Weights of a small image captioner: 64-pixel images.
Rows from block 3 of the text decoder of a small image captioner, named by matrix and row number. Rows with one number belong to one neuron. Each number is 500 + 50 x the weight over its row's rms, rounded and kept within 0 to 999. All counts start at 0. Numbers have three digits each.
After each neuron's rows are labels from the 100 texts, of 14848, where the neuron reaches its highest value: "fires on" is the input token at the peak. Only what is clearly more common there than usual is listed. The data: photos with spoken descriptions (Open Images, Localized Narratives). In brackets: how many of the 100.
# fc1: MLP up (decoder.blocks.3.mlp.fc1.weight, 1024x256), inputs 128-255
# fc2: MLP down (decoder.blocks.3.mlp.fc2.weight, 256x1024, transposed), outputs 128-255

fc1.0:520579601493502457474553487527428513475500545451434422478510483462525450547513542528474549517536478495569502618423502501505431518551448531438391553545511521522468517499552506497487484459561546513448513495460516525538522490470433480510485443411464558609474610448533520547554509429480456474533559458522481505541514523463492616572493481447452418546511498485432427524468496454433512480538
fc2.0:456482552513478476510450407543502535492531512493512622433514442468380524523596513494471509452585599513503426481543463582496470443583445464524533613491517496576441530519418553479451507504391532568501461507435485497503512558434513591488465526408504526517475593481470457531494520474485562440598379463437421476531533521459512520544507471478540524535521542533503538509464483485534546560507
fires on: "in" (63); "of" (23); "on" (14)

fc1.342:476437459572447366421578517393403493569522528488465475477496560435503512473549491523549556520485504613531464434531492496595523450501479457528536466542569531421508399450534537425512417576538519484504549567531479403456560483554501488479501454451534514420500425468573448456458519475533513489403572536448449458506441551450491557450435530582476585496447495417540548593504564523485514514584
fc2.342:556400590472478550498510465659465399437434504471537503516466473409486479489488503500505532568516537458467497592572545448486579579541474575433534514535562547462544528540593522552580492490492580547531577515523558472372461505543490560526451535456566455573409457500474516471500453534530502434508512467510544466476488500490480500501427539466474492472420581525439451554468407454482531385462
fires on: "placed" (25); "are" (17); "there" (12); "is" (9)

fc1.565:513525440555499447437543424504509518552531541348486424551522481592488491526559528550451483496516467503472455468508484542560572472474475571510440471486390469526502549619574535460538556507494488541586422540455474423473414432477557509570438502543532444551437579529493485573633485591502423590501556428497416465384540587480552549508415434475451489556481488577484551457519519483549482546485
fc2.565:501590519409492406374497496415459575526500468497569455424464460499483480446452583529415475475518433458546494513518456562557523498492496400491478455500477531546555539508519480581481525519538550497615501490457447559506463416487487509511585570567454474552477534453559425548507480426511452524525544525398509573611570448431514477520517464549495565506403511483506460568494453454573535521504
fires on: "of" (96)

fc1.602:632489503494566493522490478546520492612530532537441461486473414472579459483502565521498589528511476477477554533539509585540492428523485396525496493491557505486542525492489413523485460587473537457572471566595450588519557411432533538443483455567465494517450530492593493550547485542477499444450506508523475568555466611585539569541479471413493499508511524499393451565575584500566545507439
fc2.602:406415463481529468460550476485600580541506359458438329398504533592561484564461459524495536481508495402548493502471460545545585449493483496552393467461540589506527472537501518452495368527485458511413494483547499438520478495504487445469533445533439519398527507573508500509539553504457493533493495516473475422466534560493490541409549516527488486517508464518448554477499477651513491526618
fires on: "see" (60); "." (20); "behind" (11)

fc1.348:418486408576488451441547527473508579411499556435504470456444494412476412428479407528540565553408602561499488481517410505513456544543420565517500579481446457477537461480540522543480463509492503572476520497492537559571439414460499381473446548553518504533487545479640525511483486461536555558514421423533589426397446497550531436585561516415456572490574432467467508464508571530472534418552
fc2.348:475521539506503499461433514543572488537495530463408434414519406509565534522607583468596456460397492406381488456531541518377536547543503472449616456473335487517467489442497456496539510467566470522431511462523361467538560475533504557466589550474486504532567483489531498520479463567492499425509547509506471500496505561495425492511537516445508573524572507520638557504499415416504563446518
fires on: "and" (80)

fc1.89:464483483478504504419520559517477500596429513495469467447389476418550566392600455574389459482502480443606437543525505500572496492583503490507445448413400576503565561460510444473565462543523551469426526521491484405606462446464527438456477486490431526549415513470448536545400500532589507474485559540473511503574535516507465459480498501458443508441556539492517548483547496551546471508570
fc2.89:437537457602482416539502501553465342601544464505447457512481494454523476551551502458556454521439543479529549561514507542513483485605504527472533566514557554613428521469487510504472574508462542425453463550581516452463542438565482575454440526480473460441442514568615365521439478536516511553570540473501521468417525494556499496519504590542574438486477398513425498468521426560510479477526
fires on: "placed" (68); "kept" (17)

fc1.73:605477468571440503460543428461490412489527480483483583497486537428575459414485495522523519547404550390511565508475473521493407590475460546449563540528510585410463439524413402542432430452445514579578407395473513534534425526528508508543581529495513515520538570603537497479463453518435473589428428413568483489486550536449565572528474425496524463480581580479598431525489523501505458460550
fc2.73:571511542530486536468517516463396487599399511482469568557535536520524448522544510438524507509439433487520488412433511397427367460488526524527489537523571588394502491564516465523552495522617481566483547369505524534469419502451484466497608440624558523506538508481577462456518514527435576474549455436483549534450485477487539458471386425437546472500552539466473549486465452570507458551545
fires on: "is" (52); "be" (25); "are" (23)

fc1.297:521559461430483515511507427419523518538497516402520494503550516423443427478588518464522493539463470461511477549627520503573570604588486533379531503484494454546492535524352499491413464413498524468498507448422466518550416448473450503499575531428560522532554436552565586509518591469484498544459504515494486490486520478474499489488470447382554531530527604488517510509485559530534492468520
fc2.297:511545531456580490453495477603518446527520522451501568613449554554453575489443600531595469484498503474410476447490420558493487533458461474557481416477533475480476478481474504534520553560503579449517540449543520581481503428501487452572423469480420546485424506510364410508438481461473512482419460563578498492514427553455415477547521429565449460569484550561495575473558407514560527530517
fires on: "and" (53); "back" (24)

fc1.544:442457565541448571472499522399606445588508525360532497448598477579434509446515590651508482455482450496481501399523471579494498538492460489508489478519432469476433410484472535538444544420422590562504505462550464517473497496493397476548575540519568524457571538544489482528415457470590527595477517535484469552361541487486474474475566529494500557444516552495551485534524498480475576473489
fc2.544:529540500543567553532526500511570474456510509512527562515454536394505552513473637454474516502567552451521452394494450548584585494455462414484520563470412460471405571559547522393400558562522447603450517590489510508443524479476484447571487423498493467497543382520496488602434472477499468535496499525523469489588514459428468502509523603508563462565577490410581554460505563439469482569523
fires on: "," (57); "and" (29)

fc1.169:545558429538522410581460502481504513468452469435481528445465461480456444394510500516442484502519425479475460455484505476592415570533482413523516436489454670511540484539432440532410573484487441504572534445543389557563536545527471444550561470457553522581508567467567481512490523457508618537474515571531518512552478561524526469516501501585502558506561517489560502487503484481491541472500
fc2.169:545540445609485381565463501506418499520565418451594495555494552446396473537459506464504528548472476503531497466456490570486466537466457502504463530477566474476528459545542462450506490550584545428431455423470457500552573518489550558565489551569471514481552507495486524557535476423493559493502521500483530523456551480526577527469542515560513496553483532471556396428434548588535473491505
fires on: "people" (89); "picture" (10)

fc1.47:484463484537436450551513485430573536497513513457473479480485476516522410377439430529544522611497576578518554492537431472530519545546537567494502546612450572489439550413531578413618461523453492538439572462475518405421411501565557447429519562549506399504496585515480479518524535541523417514535526496444510538546547417392497518510540520500480501477464453515576475502459432583525525493598
fc2.47:458508444439545486495576500596477534463645504571466391460506394462522504501416520463537528558469486529584447449502462502547491453490491492607520550561516428540412509461422469479475420489480527514539499516504551482596582536542464463480527397567480579541526484472489438503491557496398509477488422501454417517505474441624468532483423526594498512510556432504446533561495493483425505552451
fires on: "grass" (33); "on" (9); "," (9); "and" (8)

fc1.730:472532510497479558539475478395601436563511458541494476412396551539498381414535517439435435488524501459519471525496550447594506546481513444530504401509408415449619369452485521497487589494498507484445506419471488586535513435464574463472497479403497619557530634515493435481505527420471560600547485541397460462564461482544546442470497527476564528537535462494524503519506431462585465511488
fc2.730:501454486576452499490564545485492437456525571457547535480505507418464451498439464498540575476469522566476555460475513479461470490501489549531463499466497445494535479497500495466601487444497489456494543349521475516543631475557543563542567513435476519506504562460483544478481547459525481420533474559467553413526491516488485477514570554508548395468548468519441577458494449586555532464537
fires on: "people" (94)

fc1.189:526545568532540620481471454460452439533535429479487447453563508463504508487511495471519518533557567505563469544523511539612518502442445554526470439522522475461595553547442423474452423488528508546448494589502382499549533533614475534515504532479564462437503526551488479463437566506446509502521396559417508499578533486549481443520472462439472504482505543447524567595520509515496549527464
fc2.189:514416487444457444433523520452496395472498465506467490423564445558568536547511463413475593467443580500520514475490548522546500561468451450460448558567487453550609536518528520609604515458522528565456414536410497551537476446458475569587529468475420530520530515487521467485419559491451445542490480520500463523535549413504499616586550465398495511483381505455419439439497603537453517499516
fires on: "and" (22); "holding" (9); "with" (9)

fc1.330:451541529485553494445474391518531438445503514469495491484598470528528568539533549483587562394483489449481485453482480483503523519510502628465461604406477530511484411447571587482528518431407470590541423646562427436467505413553503511479597364434508557485506559479506582519518569479432491544573443486501473568462499459445555509521504452509505529489482540460592492533477521497553559512509
fc2.330:479453487537577543507533453451507501425519463557573501436466507521526462335577474502518544551513589584509489465461353530488523466437482472446600539487429531511560510429443495529504474464437454531574511496423398426449507541585494423554535513507534535458480542499480525543561519487559475533414505536528435490390489495538552519451508440491497521521477521517509558470432465538527568474583
fires on: "is" (14); "at" (13); "," (9); "black" (8)

fc1.366:465463523534414483506415507498533395521491474437459590371535527469491539492597566505535465511534538570466547464590509561524513482469527624526412497570576483417485512453509489518551436366510593432497415496534519488495522505506524582415554500491500442533488496496482549432536586539496536446435465626366494516505481556593521495550559548465509558454465618442502507471488431548545572602472
fc2.366:500448532456474537484468459462469469496473600509576438521473520545483489549693439552548549455543455495518446514557552537540517536461493583462513570504491485543520558510478484449423526390519426490482447545441628477529452607520492457451545501518538487511470504488543494462464441416519460406479532565572469528471534508517507425496486521523510472471423451382502528435506434470516439495495
fires on: "and" (74); "," (12)

fc1.320:537475571497410467569487552539462444535609510409496470429513366527483525536519498477484528432500413501484524488500464481504507606606451539446494459490494521473559467460483488475478512463423520522511537582468503564481534460538490443581539505555444515462459476515515530541473505496505439560550482496559436476547469434474607392463434606441460611450479543499439352551412470476512604357388
fc2.320:449566472606481502547586538536515410518655471503500506467504547397482499443562487441472547546480467450483423524533515432533559500480444520538415550477423457522519490517491458580538536519517580492500500495448443465577540562527515498566518514487531592550460472463533472508535432478484557484462549555521485520528555483347454516356519515371504554542429578547559457539460486432498522473374
fires on: "of" (85); "are" (13)

fc1.334:375508544565456576539539424515435489456511470486509525497486432480527462496508594485472372580429505472487532508615526468471437488449473534553545442440514450469426446425559527497422564487527503548465460458588469408503413486553466465575497540490527472518529454513460564521448502446538488497533351577491501478495493512479577549493513475541473422500464514500415499500461569493538485510554
fc2.334:520551408489464490577425509493488506515538481447462516493535591613574460552504496535442536547430541507457544579473457505453451407503514467522507496461512586492439520479422473547462506579428546497564505570535491384444506422530593482482489493551562434498430457513424465497476446471466467430448487506564538533478411521363532474514461597546506481518496608513476490538514505528606499543561
fires on: "can" (38); "." (20); "and" (10); "," (8)

fc1.329:565602457549570526432497508466497468479504473285448446513542500484506423485496546511447467502485516456622495483418491468487475574586489531499467511545554606534505417515433423477458566417511505594583486543560537519475460495540400553493593454519434512477602475552489478514478555478491476534483515577495486508514452553461608492456483597489440480431494596453554427569524520456510505502552
fc2.329:470547543462483497514571570456472557522515507419468475464563450537556485472536576596491528603418439430418436467493476512546485570455477484569481548601490549530497472477540474556564530536472495546552428528503452510558480559488718525574489461502446502529538498453488531514538502533433552547579498530399518485456444482439494526492454420531466488424487488456548438472555556532449583427413
fires on: "group" (98)

fc1.167:483540408522531516586418453500490473556617480480543442547489512413473442538495487552528500500378576524498490450538460445489525534507470508515520468453495417513494547463402535429497441473475555485436419489549528534369506467548484433553479440464490430493501480467468440423370438476492477536466475574537474552541529522433595523451450533467562465505545523466603433527510554466498498542576
fc2.167:441538518520499435436502548516566548524424495561506528408530445419551539565427511454526500532428421475520447448503446455485502513374523475524430566519500518539498465526448552512566559549467496462476484508539516550501437451532544484571456558453544458485463571466585471584587573415463498491499473476554462440555482423396531512552470430526462566494544437449526501465509515526459532526417
fires on: "is" (23); "windows" (11)

fc1.610:577594550489547424478579389498500506534526556424541521432546510466584530502505542450478515565488457493590468521619444483427434536450481588533520542424436556541470514517410539371590546488515528543520534547510488413470508502567535405497538541490453447486542471523569564494489632516426498445387560425541508557503449590397553492534552544488465468483534502493492442455537497431555399510549
fc2.610:561400437573506381483518490574500583529555582494550507422510432409603479528431500455498498560483392564550535536563487429455533536578447513547568500443588478539432514559524499587511482504498568452582514393496531544472538491581518516544507534470456429466469507506458569488532503531471522401437519506468506432500464515466540512647496477443522530376517545454442549538414599500521486512486
fires on: "see" (99)

fc1.760:504554535506579501553457560480527491539527433353555518480441400507537460512503503439540518572492408506544453422523457476609512517492509511505489501569479484545541563519446588497486499509540552578535521537515515418560591533440446435426495445542538525476488521514481538442446454550468459537514528570467516620599381575495417489512467535482516467457530472563526526510522501479647587536508
fc2.760:565452508496392507489491419478512549543501511465493431521473449461494536457518393514511555455437422476436496524486451448389625536452438527581479501400589539463582514524588410512478412556516494449442477480482513505490466508540541497519529521463505503438509506533533514515538454526511407477574414453561566456458457405516421468500537480525440468515473497458430483472543519503548465497512
fires on: "an" (34); "." (29); "the" (20)

fc1.155:467571509485549518514548396386504454528582405468556616522520462544578525485425491505456554468517362487457503453534472558630555573590542548459550507519471526499442417566473562487476554456417544455546518560478444396406503534592451443434582557461538456562564527569542467502540537538448469529506468546504458553480418506519495482522497479548472524564484531531473495530551489407481560520526
fc2.155:438511445558423319550497457558451539489466504445544581445462472449498469496577489505498472442536489510502467512557506449481600537545498526524572554432536480462389415519603528516533522576426500494487511497527516545448488510480520458553490583414478485428476515565548569475460475393449516521547590587507534391479584593508512431572527422474539539472568520493463408456544481453493504523561
fires on: "train" (47); "are" (27); "bus" (10)

fc1.464:459477520480514436571432504513533468585592488517408435383525422450526470528521526542588549497460484511525530440459494339477403542575479511505536542525509537449484420494471474511493471476503557501556472557464498517465523523524487491575496533537481462539395527415487525573456520468490553474502413447579424551453504414486522469442496486496596551608466526405587447502525471469476582408412
fc2.464:465510553540480511481487553512540467476496518465340464441535448451450502507556509414445464538478443483570497476551511479532506480457508477459512509483441444498499488488499411588568575419531446501520485527482478519478525431464475498462478348542499480559551425426468661601529570421468433479490512476454501551488484453460521472512508574476456479433496527486579446506581496454566457524521
fires on: "is" (33); "some" (27); "." (13); "observe" (8)

fc1.310:511478587578508469445508524459429501558545505474483505458534571483570489525532480480537553551445463499597547586480441437540486570410508495419478454539525375509514516412520555426495405550472503490430590394539544575491558406472416397520453512498398552558497519576537582504453571610471459547437505490496474433464480511430452433549486478527452459569535507463582498443473616446567588479409
fc2.310:410500458574486450471505506460546557494490546496561481415488645534412467346424435479573611547443478534503534499477512415433422522500457506505510511535524534457436516497491515473494474509546443450525499518471428560435553542455475513465537444522503440508493524495573566552511596481459541486498572478567458541456501460544509625508538525521526489490552495545504473460555539518508552495595
fires on: "a" (47); "front" (11); "same" (9)

fc1.540:453478513545537481547475465435587532455425535492435534585504469494415420467482493508467534540501446517420543589474477511491497579475539503437551564419505474487397455507493570504447512457413453525524515464521542485498460547511378414508469568504402512501587392481535493463506465477425518592528466489499505553493455521462540543531534575564502522483545523498581521465427459485520530566510
fc2.540:419482467590422431465520526568487496571481519500532506424495458500515530492624422510518461486524522443522574496506573508434411550554534489500492475524512464545478448478480510523505509527475512434585462594541442493470451561416487447511503591454470514455567467406574480542400499496502596462521472368453521450462406485493538420533462451535422580477504471487542470627473471612415578499536
fires on: "in" (45); "some" (37)

fc1.283:468520486576445594485512553585523436382482564465509536514533498452421456427508484433458521522469519463565505517454398582574452574456534524530497552493438466474475548428545524490509472402483538542490561573518480468515498356461520450600473519563430479461490479473435516565400519555553641521428520573446591489528469564506534436523504596494475515496512430480460488504492476557591577442528
fc2.283:461493528644394579491556539571533509495500519567534451494597482542516459502516521412469491429579456482469581491460514492396470465479490501503519472498452561543526452479641428530558497468570442384469463451573489410484567443486510448595490591580499515476498452540510458457471452459519477416493572435518512440513509436459516563540569504468477484546395504521554547449570501465444527454474
fires on: "and" (74); "a" (24)

fc1.563:463438445532431417486572485446480507484457521378461421504492560474549454539525546499532438466498561492487518621564497488483432443457536548472483536478557547445413432467519453503504546447520580475591544486594423495526505644541462517532580599574505413442498451482525540546493561532513528505456367525517435419464552435512467542566393458470535585477520621415479454467501547453433552558437
fc2.563:481407508458484499556607537446501545496440472513450479519516425559539489546542506477482611497481517580499465418536532507588513441426559474441531382496514472462485454499551459449560482455479457549600527433465546575487503450492542556500554461523530530431484526550533540460500521482369407427523477397484440561520569486539453536447568458492489440548480410522546575547530491443586555532496
fires on: "and" (73); "," (25)

fc1.128:597507517550431501476489576504467495527460477448497444422378487446394433466621481487437603572464555598494528560536398543479541515403452576489551495459439499539455532510564546488401501507490550581602498507571426500579437529549407475465509412439411502469563504600535526542431532455456557530506492567358468490467456408443475486514483525405441529456611520478538519462443506465472500408563
fc2.128:438441498510463522549520459518526446498510571503487448474506437489502457545555415515518525482454489483538386484541608499491550408553589569610504499465547517561399469567468556566506581503454473457504476539544481520477439533467555589497478421509455531499588478520451537432487436555385498587576504462497546504525579496451431393520477592430462484511499551386493540442516497542551469583548
fires on: "and" (46); "." (43); "," (9)

fc1.347:497567583514386519454562499440391404510494484480563476545548500432551450472555461410430512499466541607496571627462548470481490527527504462468450489467469432534486510539506507528529409548507544442594585531466481498465525445547451531481508516550465522481517529387482511518484556611487510521446493543444511503500497442540470491507451457436438551575639477482439467458537494465425492548515
fc2.347:492509472546513445595434555469518567473470525456475418427517595466446487439474540500536513491606549475515539499489555497553479463445435485487519360502469505513429423513577513497506409485435477512514533504530540512514550515372447566567531516568355531463506429415472478534505488550462492504493422434559563505602487463535493460539454476557411450534533522570506457458614541568540523532465
fires on: "an" (80); "seems" (12)

fc1.584:441522512426485563417463486502535550377461560444536456444499401497541515361546505487522429500481477546499543484457543524459420480481488529574439475597438558514576407510537520515555558519553469589442553446491533544525471531433571491565459501455551617611492551470553532457445528480540551503429530567548536450499442458480573501462569527451428509495470491523470508414527523387481507441430
fc2.584:475480500485466543513590549427451436534537456442493486574492592480571400548478538577484556526471562488534499457489520480528463415473549513516443532544498535434498484559506460522444560442445464480506521501532533532433544553456537548451498451448591598513509593516484488555567427490559430563561474500453513469472501464535498554534565481457376505517471505411487417418510453563462518496467
fires on: "people" (23); "center" (21); "front" (19); "picture" (12)

fc1.403:575513531426461506579519442477559502401497470398421510472543565555476550400511474515422563553480440455527565564566437486529538537462499485525507518457495464481476558446517511582520540493467525413469553512515488470471435555519454543491553412462490558443503469497549560492466520455579447444494597445504498527499495379543574438556430482395497556431478462506591366442569470404473518449547
fc2.403:550534508608381514518621472467509509436444550492476363503570575543463520473440427550413508533497484496483509434587514404528545468530386485479523473483528522479516521477466529505533442485499531465467484449570555570564506512448558544492503463467532520476383494482576607472557474546582411515464484560516540437480475518487559465456466586431520426446438445519515533474525464426534435504535
fires on: "," (100)

fc1.446:562558630570548530497505520542474486532471589522473507488413495508474496492475590439422482514565504516477571603490412453509469526553557510466516565555498497547429542575412452504391437491495511499517413407579473569449480488483492488487511483466511509463511396418481530471476575468494466440451464644574493488547533435502458483560492531435517518462575562520497505427391482467560574523513
fc2.446:572514420465432541362474507498557532530377542558464504490465556529552543500531607590419466473488586470460440522530480522397498420424555606492505424416441519563449498456561493524521506617612489513494503524489596521512498449480570470458548594572504528551563500538512462485483533422480508481461457403508451427470409440561451537496503520546499629481502523510471547505528445489508538485472
fires on: "a" (58); "there" (32)

fc1.134:475481468533500488593477571406502508565547466456486506350562369547518402466447517525526531453414521425536582504520553453599411582558515457465560422560455506499487476450462557514493571426484493432503477512479498547447504515507493493521490464439420491545534569432417447493505515612513440542559442508466479544518492473430479484393599611458485530557538454591500489543522567513460493482544
fc2.134:493511484579515542427532456498444507473448465535415576485565545505512414463445603592521468479538571515462404413530415524520467460517445487557448511524569536410430403491507397477441506520547399510475526520502559515400420582447515488497571526480568579581531540563472525587529419526496487525529495503465592519452433539548466448483533497398505504464493559530536530461480560475460512487561
fires on: "is" (47); "and" (10); "of" (9); "can" (8)

fc1.323:530501622443563509484441588473429508391491518530439478488460623459530477542511503501415481527513513562539549493504503468506571590417541607452505631569501423490454615468445460435528470490479518531449509504470529594509552385430471531494525492513485537508562612487512532467516519506454431494481570416523484472571435569480586450464501408479565454500519487502441520490466497490477473404430
fc2.323:453559546584545556588515556431483406513497541523492560518525529491386521465493502543543483473481537518579560507467562485530564428530481477536525361561466465476462448513485551490570527484553494435473493571487548431493506555489565536500426435529514547475447463510431511465428479390572531477560454485541515388492401526477457510489566501413537406485479521477475528452533435492512437477510
fires on: "of" (22); "behind" (20); "wall" (7)

fc1.515:504602633526467562551457454437491543542487464457518390376545487502484453432577558427493476494489547506483523463567454391517503556547508429337426536537426554518459460457536517551527525481508610616532598535606543472542448512477520473464556477504495475489462532432484484475451522567467390519556488540474343455519489503416512485524555384587440476527552539492543494523541461507504532565485
fc2.515:547513511499527443510510492614479637477420499490439449568493516472409513514488580510508550537467472456561546422578401508510488558517495466523496461562495470486567393484536481531534568446518553469518459544640619500549448587425525455447506458550411390524551540451579508476531434460482468556486561585459492598492559533575461503584512466493411477507503472513452482390414530464520458468494
fires on: "of" (55); "and" (38)

fc1.2:539533515436477427498478569461504368495526492538515457472603439454419484434532502492579559464413392489510476439493530550491481535515420404465423531525490438408433450442474474477471577433556501455481571487524489492543519480481474483452531397563488502616477475428525492476427526525490500480508543526560418619477525510439533634480528513531597517541609464562488556544507437492522550471452
fc2.2:528528479460514483500479463389522554547617559530492453490541523502500511417486545472458573496522560461592545555467483601426560472415457463538585571537569494422570470444530433465592523553538476609518482448494529361448521505441468514496514577501508442460534521452576497511539492437477477490526437465515513486470464523615449555488575536536547492479416478468429524557489568457510515490529
fires on: "is" (62); "water" (8)

fc1.344:636511485518469548484609484542497510435522547436494495436509506441490514522530531644488509431562470552613500525464387556489520422464421474451445442544449507442631489511561432468509464508494444525491465532534566483565450441507395426474505481533393495485540611503538485513495465477461512552372497499409541502454500457613442432544491449495487514461533538400595536498400520478540490477510
fc2.344:458530555431543444501535515420599506558528518513395471495490433478508497555444515504548568604458488499587503557562441532475385581544469594503540422457473544484431461483441401498574478561502548384424420451418479510502467545539432473463410455617490497464468497450546495482539499550477505469574424397561523469576508553369536574541521400483579463493551526548479489459550443449532561597507
fires on: "a" (20); "we" (17); "there" (16); "lights" (10)

fc1.114:490499466499416401500528497499487508562586494430405574513491475552473500499429508512461453511510569440440556466447568615507514515503521477480504445538540552526521557502513455557474487504510630499463427458577565473509475511539527500522524442500443485498421555531426434530561463597418450529517575479476479474453520449560502555528523499534400448527464566466520522458468560434456567476500
fc2.114:436424492460533451568450485440500527478500570598524529525522513517469527520536574490464462535514543543478431406513462520565477528542496567546446579507497451501474551359471525563488562556604399577508493425469400480382488530469552508580539460519460463463511448470564494507468504541503502442494600565572479515491609546481496567487427400499532450498495528449430451533460406446596443474576
fires on: "see" (80)

fc1.684:646446516570485496548449466531535523462491458535486453468477579477437410442517518493386567537459517478592557587456430553458485471434498550535626558467434510456490519429519520488494475495444474492536534454460487523527493486565459532536513491503394498508513538527469534524570470572490602449478454440485487518497527499509526532556511456490455438541479530500537505488456439507453455517513
fc2.684:466448542433417493453335493511460546451473554507509532453489494468486545583578416517474434481555605510470561464488415511508469543559443467463394559496487413541429482509564424481484539542531399441514550511462437483544526538487542597502553522530560526504578509490490584455473452563527516446421492480546460559508603561422501441489456469464544555519477526426502465406442481566516392580502
fires on: "see" (38); "and" (16); "can" (13); "." (11)

fc1.743:476500528503446436528441555440493473520600548493468562515445478471574459562432521545529547497513583483531566584459438528496495452467486451484505504508504433394466433487453364487566471509339507586536547519495504533643540438415473493538396501445499551494478560457537454475505523569479475672494503527514463487512510458511472491584447539514529619470514476436545478488519583483464522469429
fc2.743:505393514617419459512426528503484437423517495490518605491537525475477431505569565554536538515512563500503523565496445546487457370603566459496568453512474481487510537524480576396503520544483518524484593530508521456477527454508519454460459455447538428561591534540492557500514495534508564551551546481491518458491501525423468473466669576546536466515484526512439445540438462494324458475542
fires on: "of" (83); "some" (7)

fc1.215:520475457627445530475392541533601444477455439497533527596473421475587554497550479455477622483510438482484529519452403520615407529465459560567467555436560485474504555547505534535547447581563538534526511480422384435495527518521533445476510450448481575451432530439557495562508500513476584489424462457599499452500477437471486435561432529536490495529515495434503480446520434484525395504514
fc2.215:526488497522511545543552466462521505472490487543557489446484458470618524530475581401481549453474392470483484456459479501593452571508553504567471519413481495393532426561561475476449531549502469492555553484486532435441540589477564548535450481536473513499460439349544417479491460558496545516416433417517593511454624477464459510566452429598479437398499516548440441436451455558573498514524
fires on: "is" (69); "one" (26)

fc1.100:479414538557444507608466544428488495532496515404409531423493455522490483532612582479560508546429489373491573529585542470542477523572433579490504481588445539557485518399555455515518498482462501455516467411562516438487438476540446514428591570430550508465489489586459548530409496495596480538455508491573477486498502427485569456428530430503548477507492582368548460537440457460525571449417
fc2.100:375568416574555518466485588510648535441500550532466470491462513572538604502381546509538457520505562467540565445533521530468423472483524460510514511396503500559501428491546461471566595472480497563564464474506537572492531432451554525526484473562466450461579523543474498451440411419464438567580605546527397560603516451465463467532490493420499461520519521508574554453551515442406481479569
fires on: "," (87)

fc1.736:469565427581477516564468530475486525513501484487543493414427492554556480454438616530517449542407535501538414494507510438457419496544456485468530516388522449449489582513479518474459505429408512559511502546541482445579434477377543490530509507508560586495543568475524484492552452501451477513552452438521363541457541534411599533499506464425416400542555546470492416518545519482561437543565
fc2.736:587525484476493524474569425522430527544576526475599520500448468477556484512537508572509461485551505579530533571559450568547490626482471428406490551547519622418524558534543521512496470533379552457510460501562492534434450532470462521552458556390460514479362484516448453533496546448474488478468480474439464494472486493489545514500571520535403567529496495516498517486446436429574560583491
fires on: "of" (65); "can" (12)

fc1.82:597479541507437570594462431566480418437553477376494567567478560527453489551454512557456546533513527473539618533493459467489438515543432549400506579394506432522495497525531520505504449410483470559364576488559441470480470571566401465490566539495433528518464539480562523515452549484482533523559523452486492549494532433576598550571478481481557516404478566485579478582471556479499539460494
fc2.82:465483515503463469541607551464568413458519471532614570468516474564562550455486496575607500501480522535490501532534556457350556423474565525548515564484464434431499496518498588439513582536521470491413532478495616468440568493464487494541505441459594440532474495499564475504449543447473483516408526482527486520528529450566474460533533554437693467532553435536482565513490514537429452496548
fires on: "grass" (94)

fc1.27:519583589548460474464445437428535553457465394490488541564455479530557557512536587418414575573441577540581465451502535550466539526549506529505499660482410512401394593475430483520490521490515512482518441462511428473418546549476500504518533498620479484461571517425558495499459471508506536482491480451582453472566471627471558465568450448500395476535510489438525577520552562479469421464572
fc2.27:528530480512518514472552498450484570483556545391418491526562472582577468531519513530512601530379440469529509565477509520515447493554427495437466508510608546516540515624550459477559464476440424456483549546438514499490438462557484429513580449473437554614501537464509423608519511451469466515532505436471472424470479448528494465526551459582434584444454494442512499537574489541453567525430
fires on: "group" (71); "." (16)

fc1.601:437581565511518489482508472501430481571445493480396495494520470478548469472474550552471435534545462485488490399538530545525517538528568485523469483529560509533448533460373429490529450449494512544456482542576475448550529536524479503420594499514497555467472429456473496430515486538477547498425510548532490476530521514523448362485539426491437577475530550438526515401526536562473596473407
fc2.601:547508470496525522474541566423425453443514533510445403593409572562418498487467486514475523487534515512517511633406541333532533485444527565509502390438469543591479461513561482521502503528528483597429511530494605610468551455477584419478516460528400537477512454506521516468528489501419451435386448460525492533526429480568551574417463459463472518450530545571604445416526542540473517411474
fires on: "an" (100)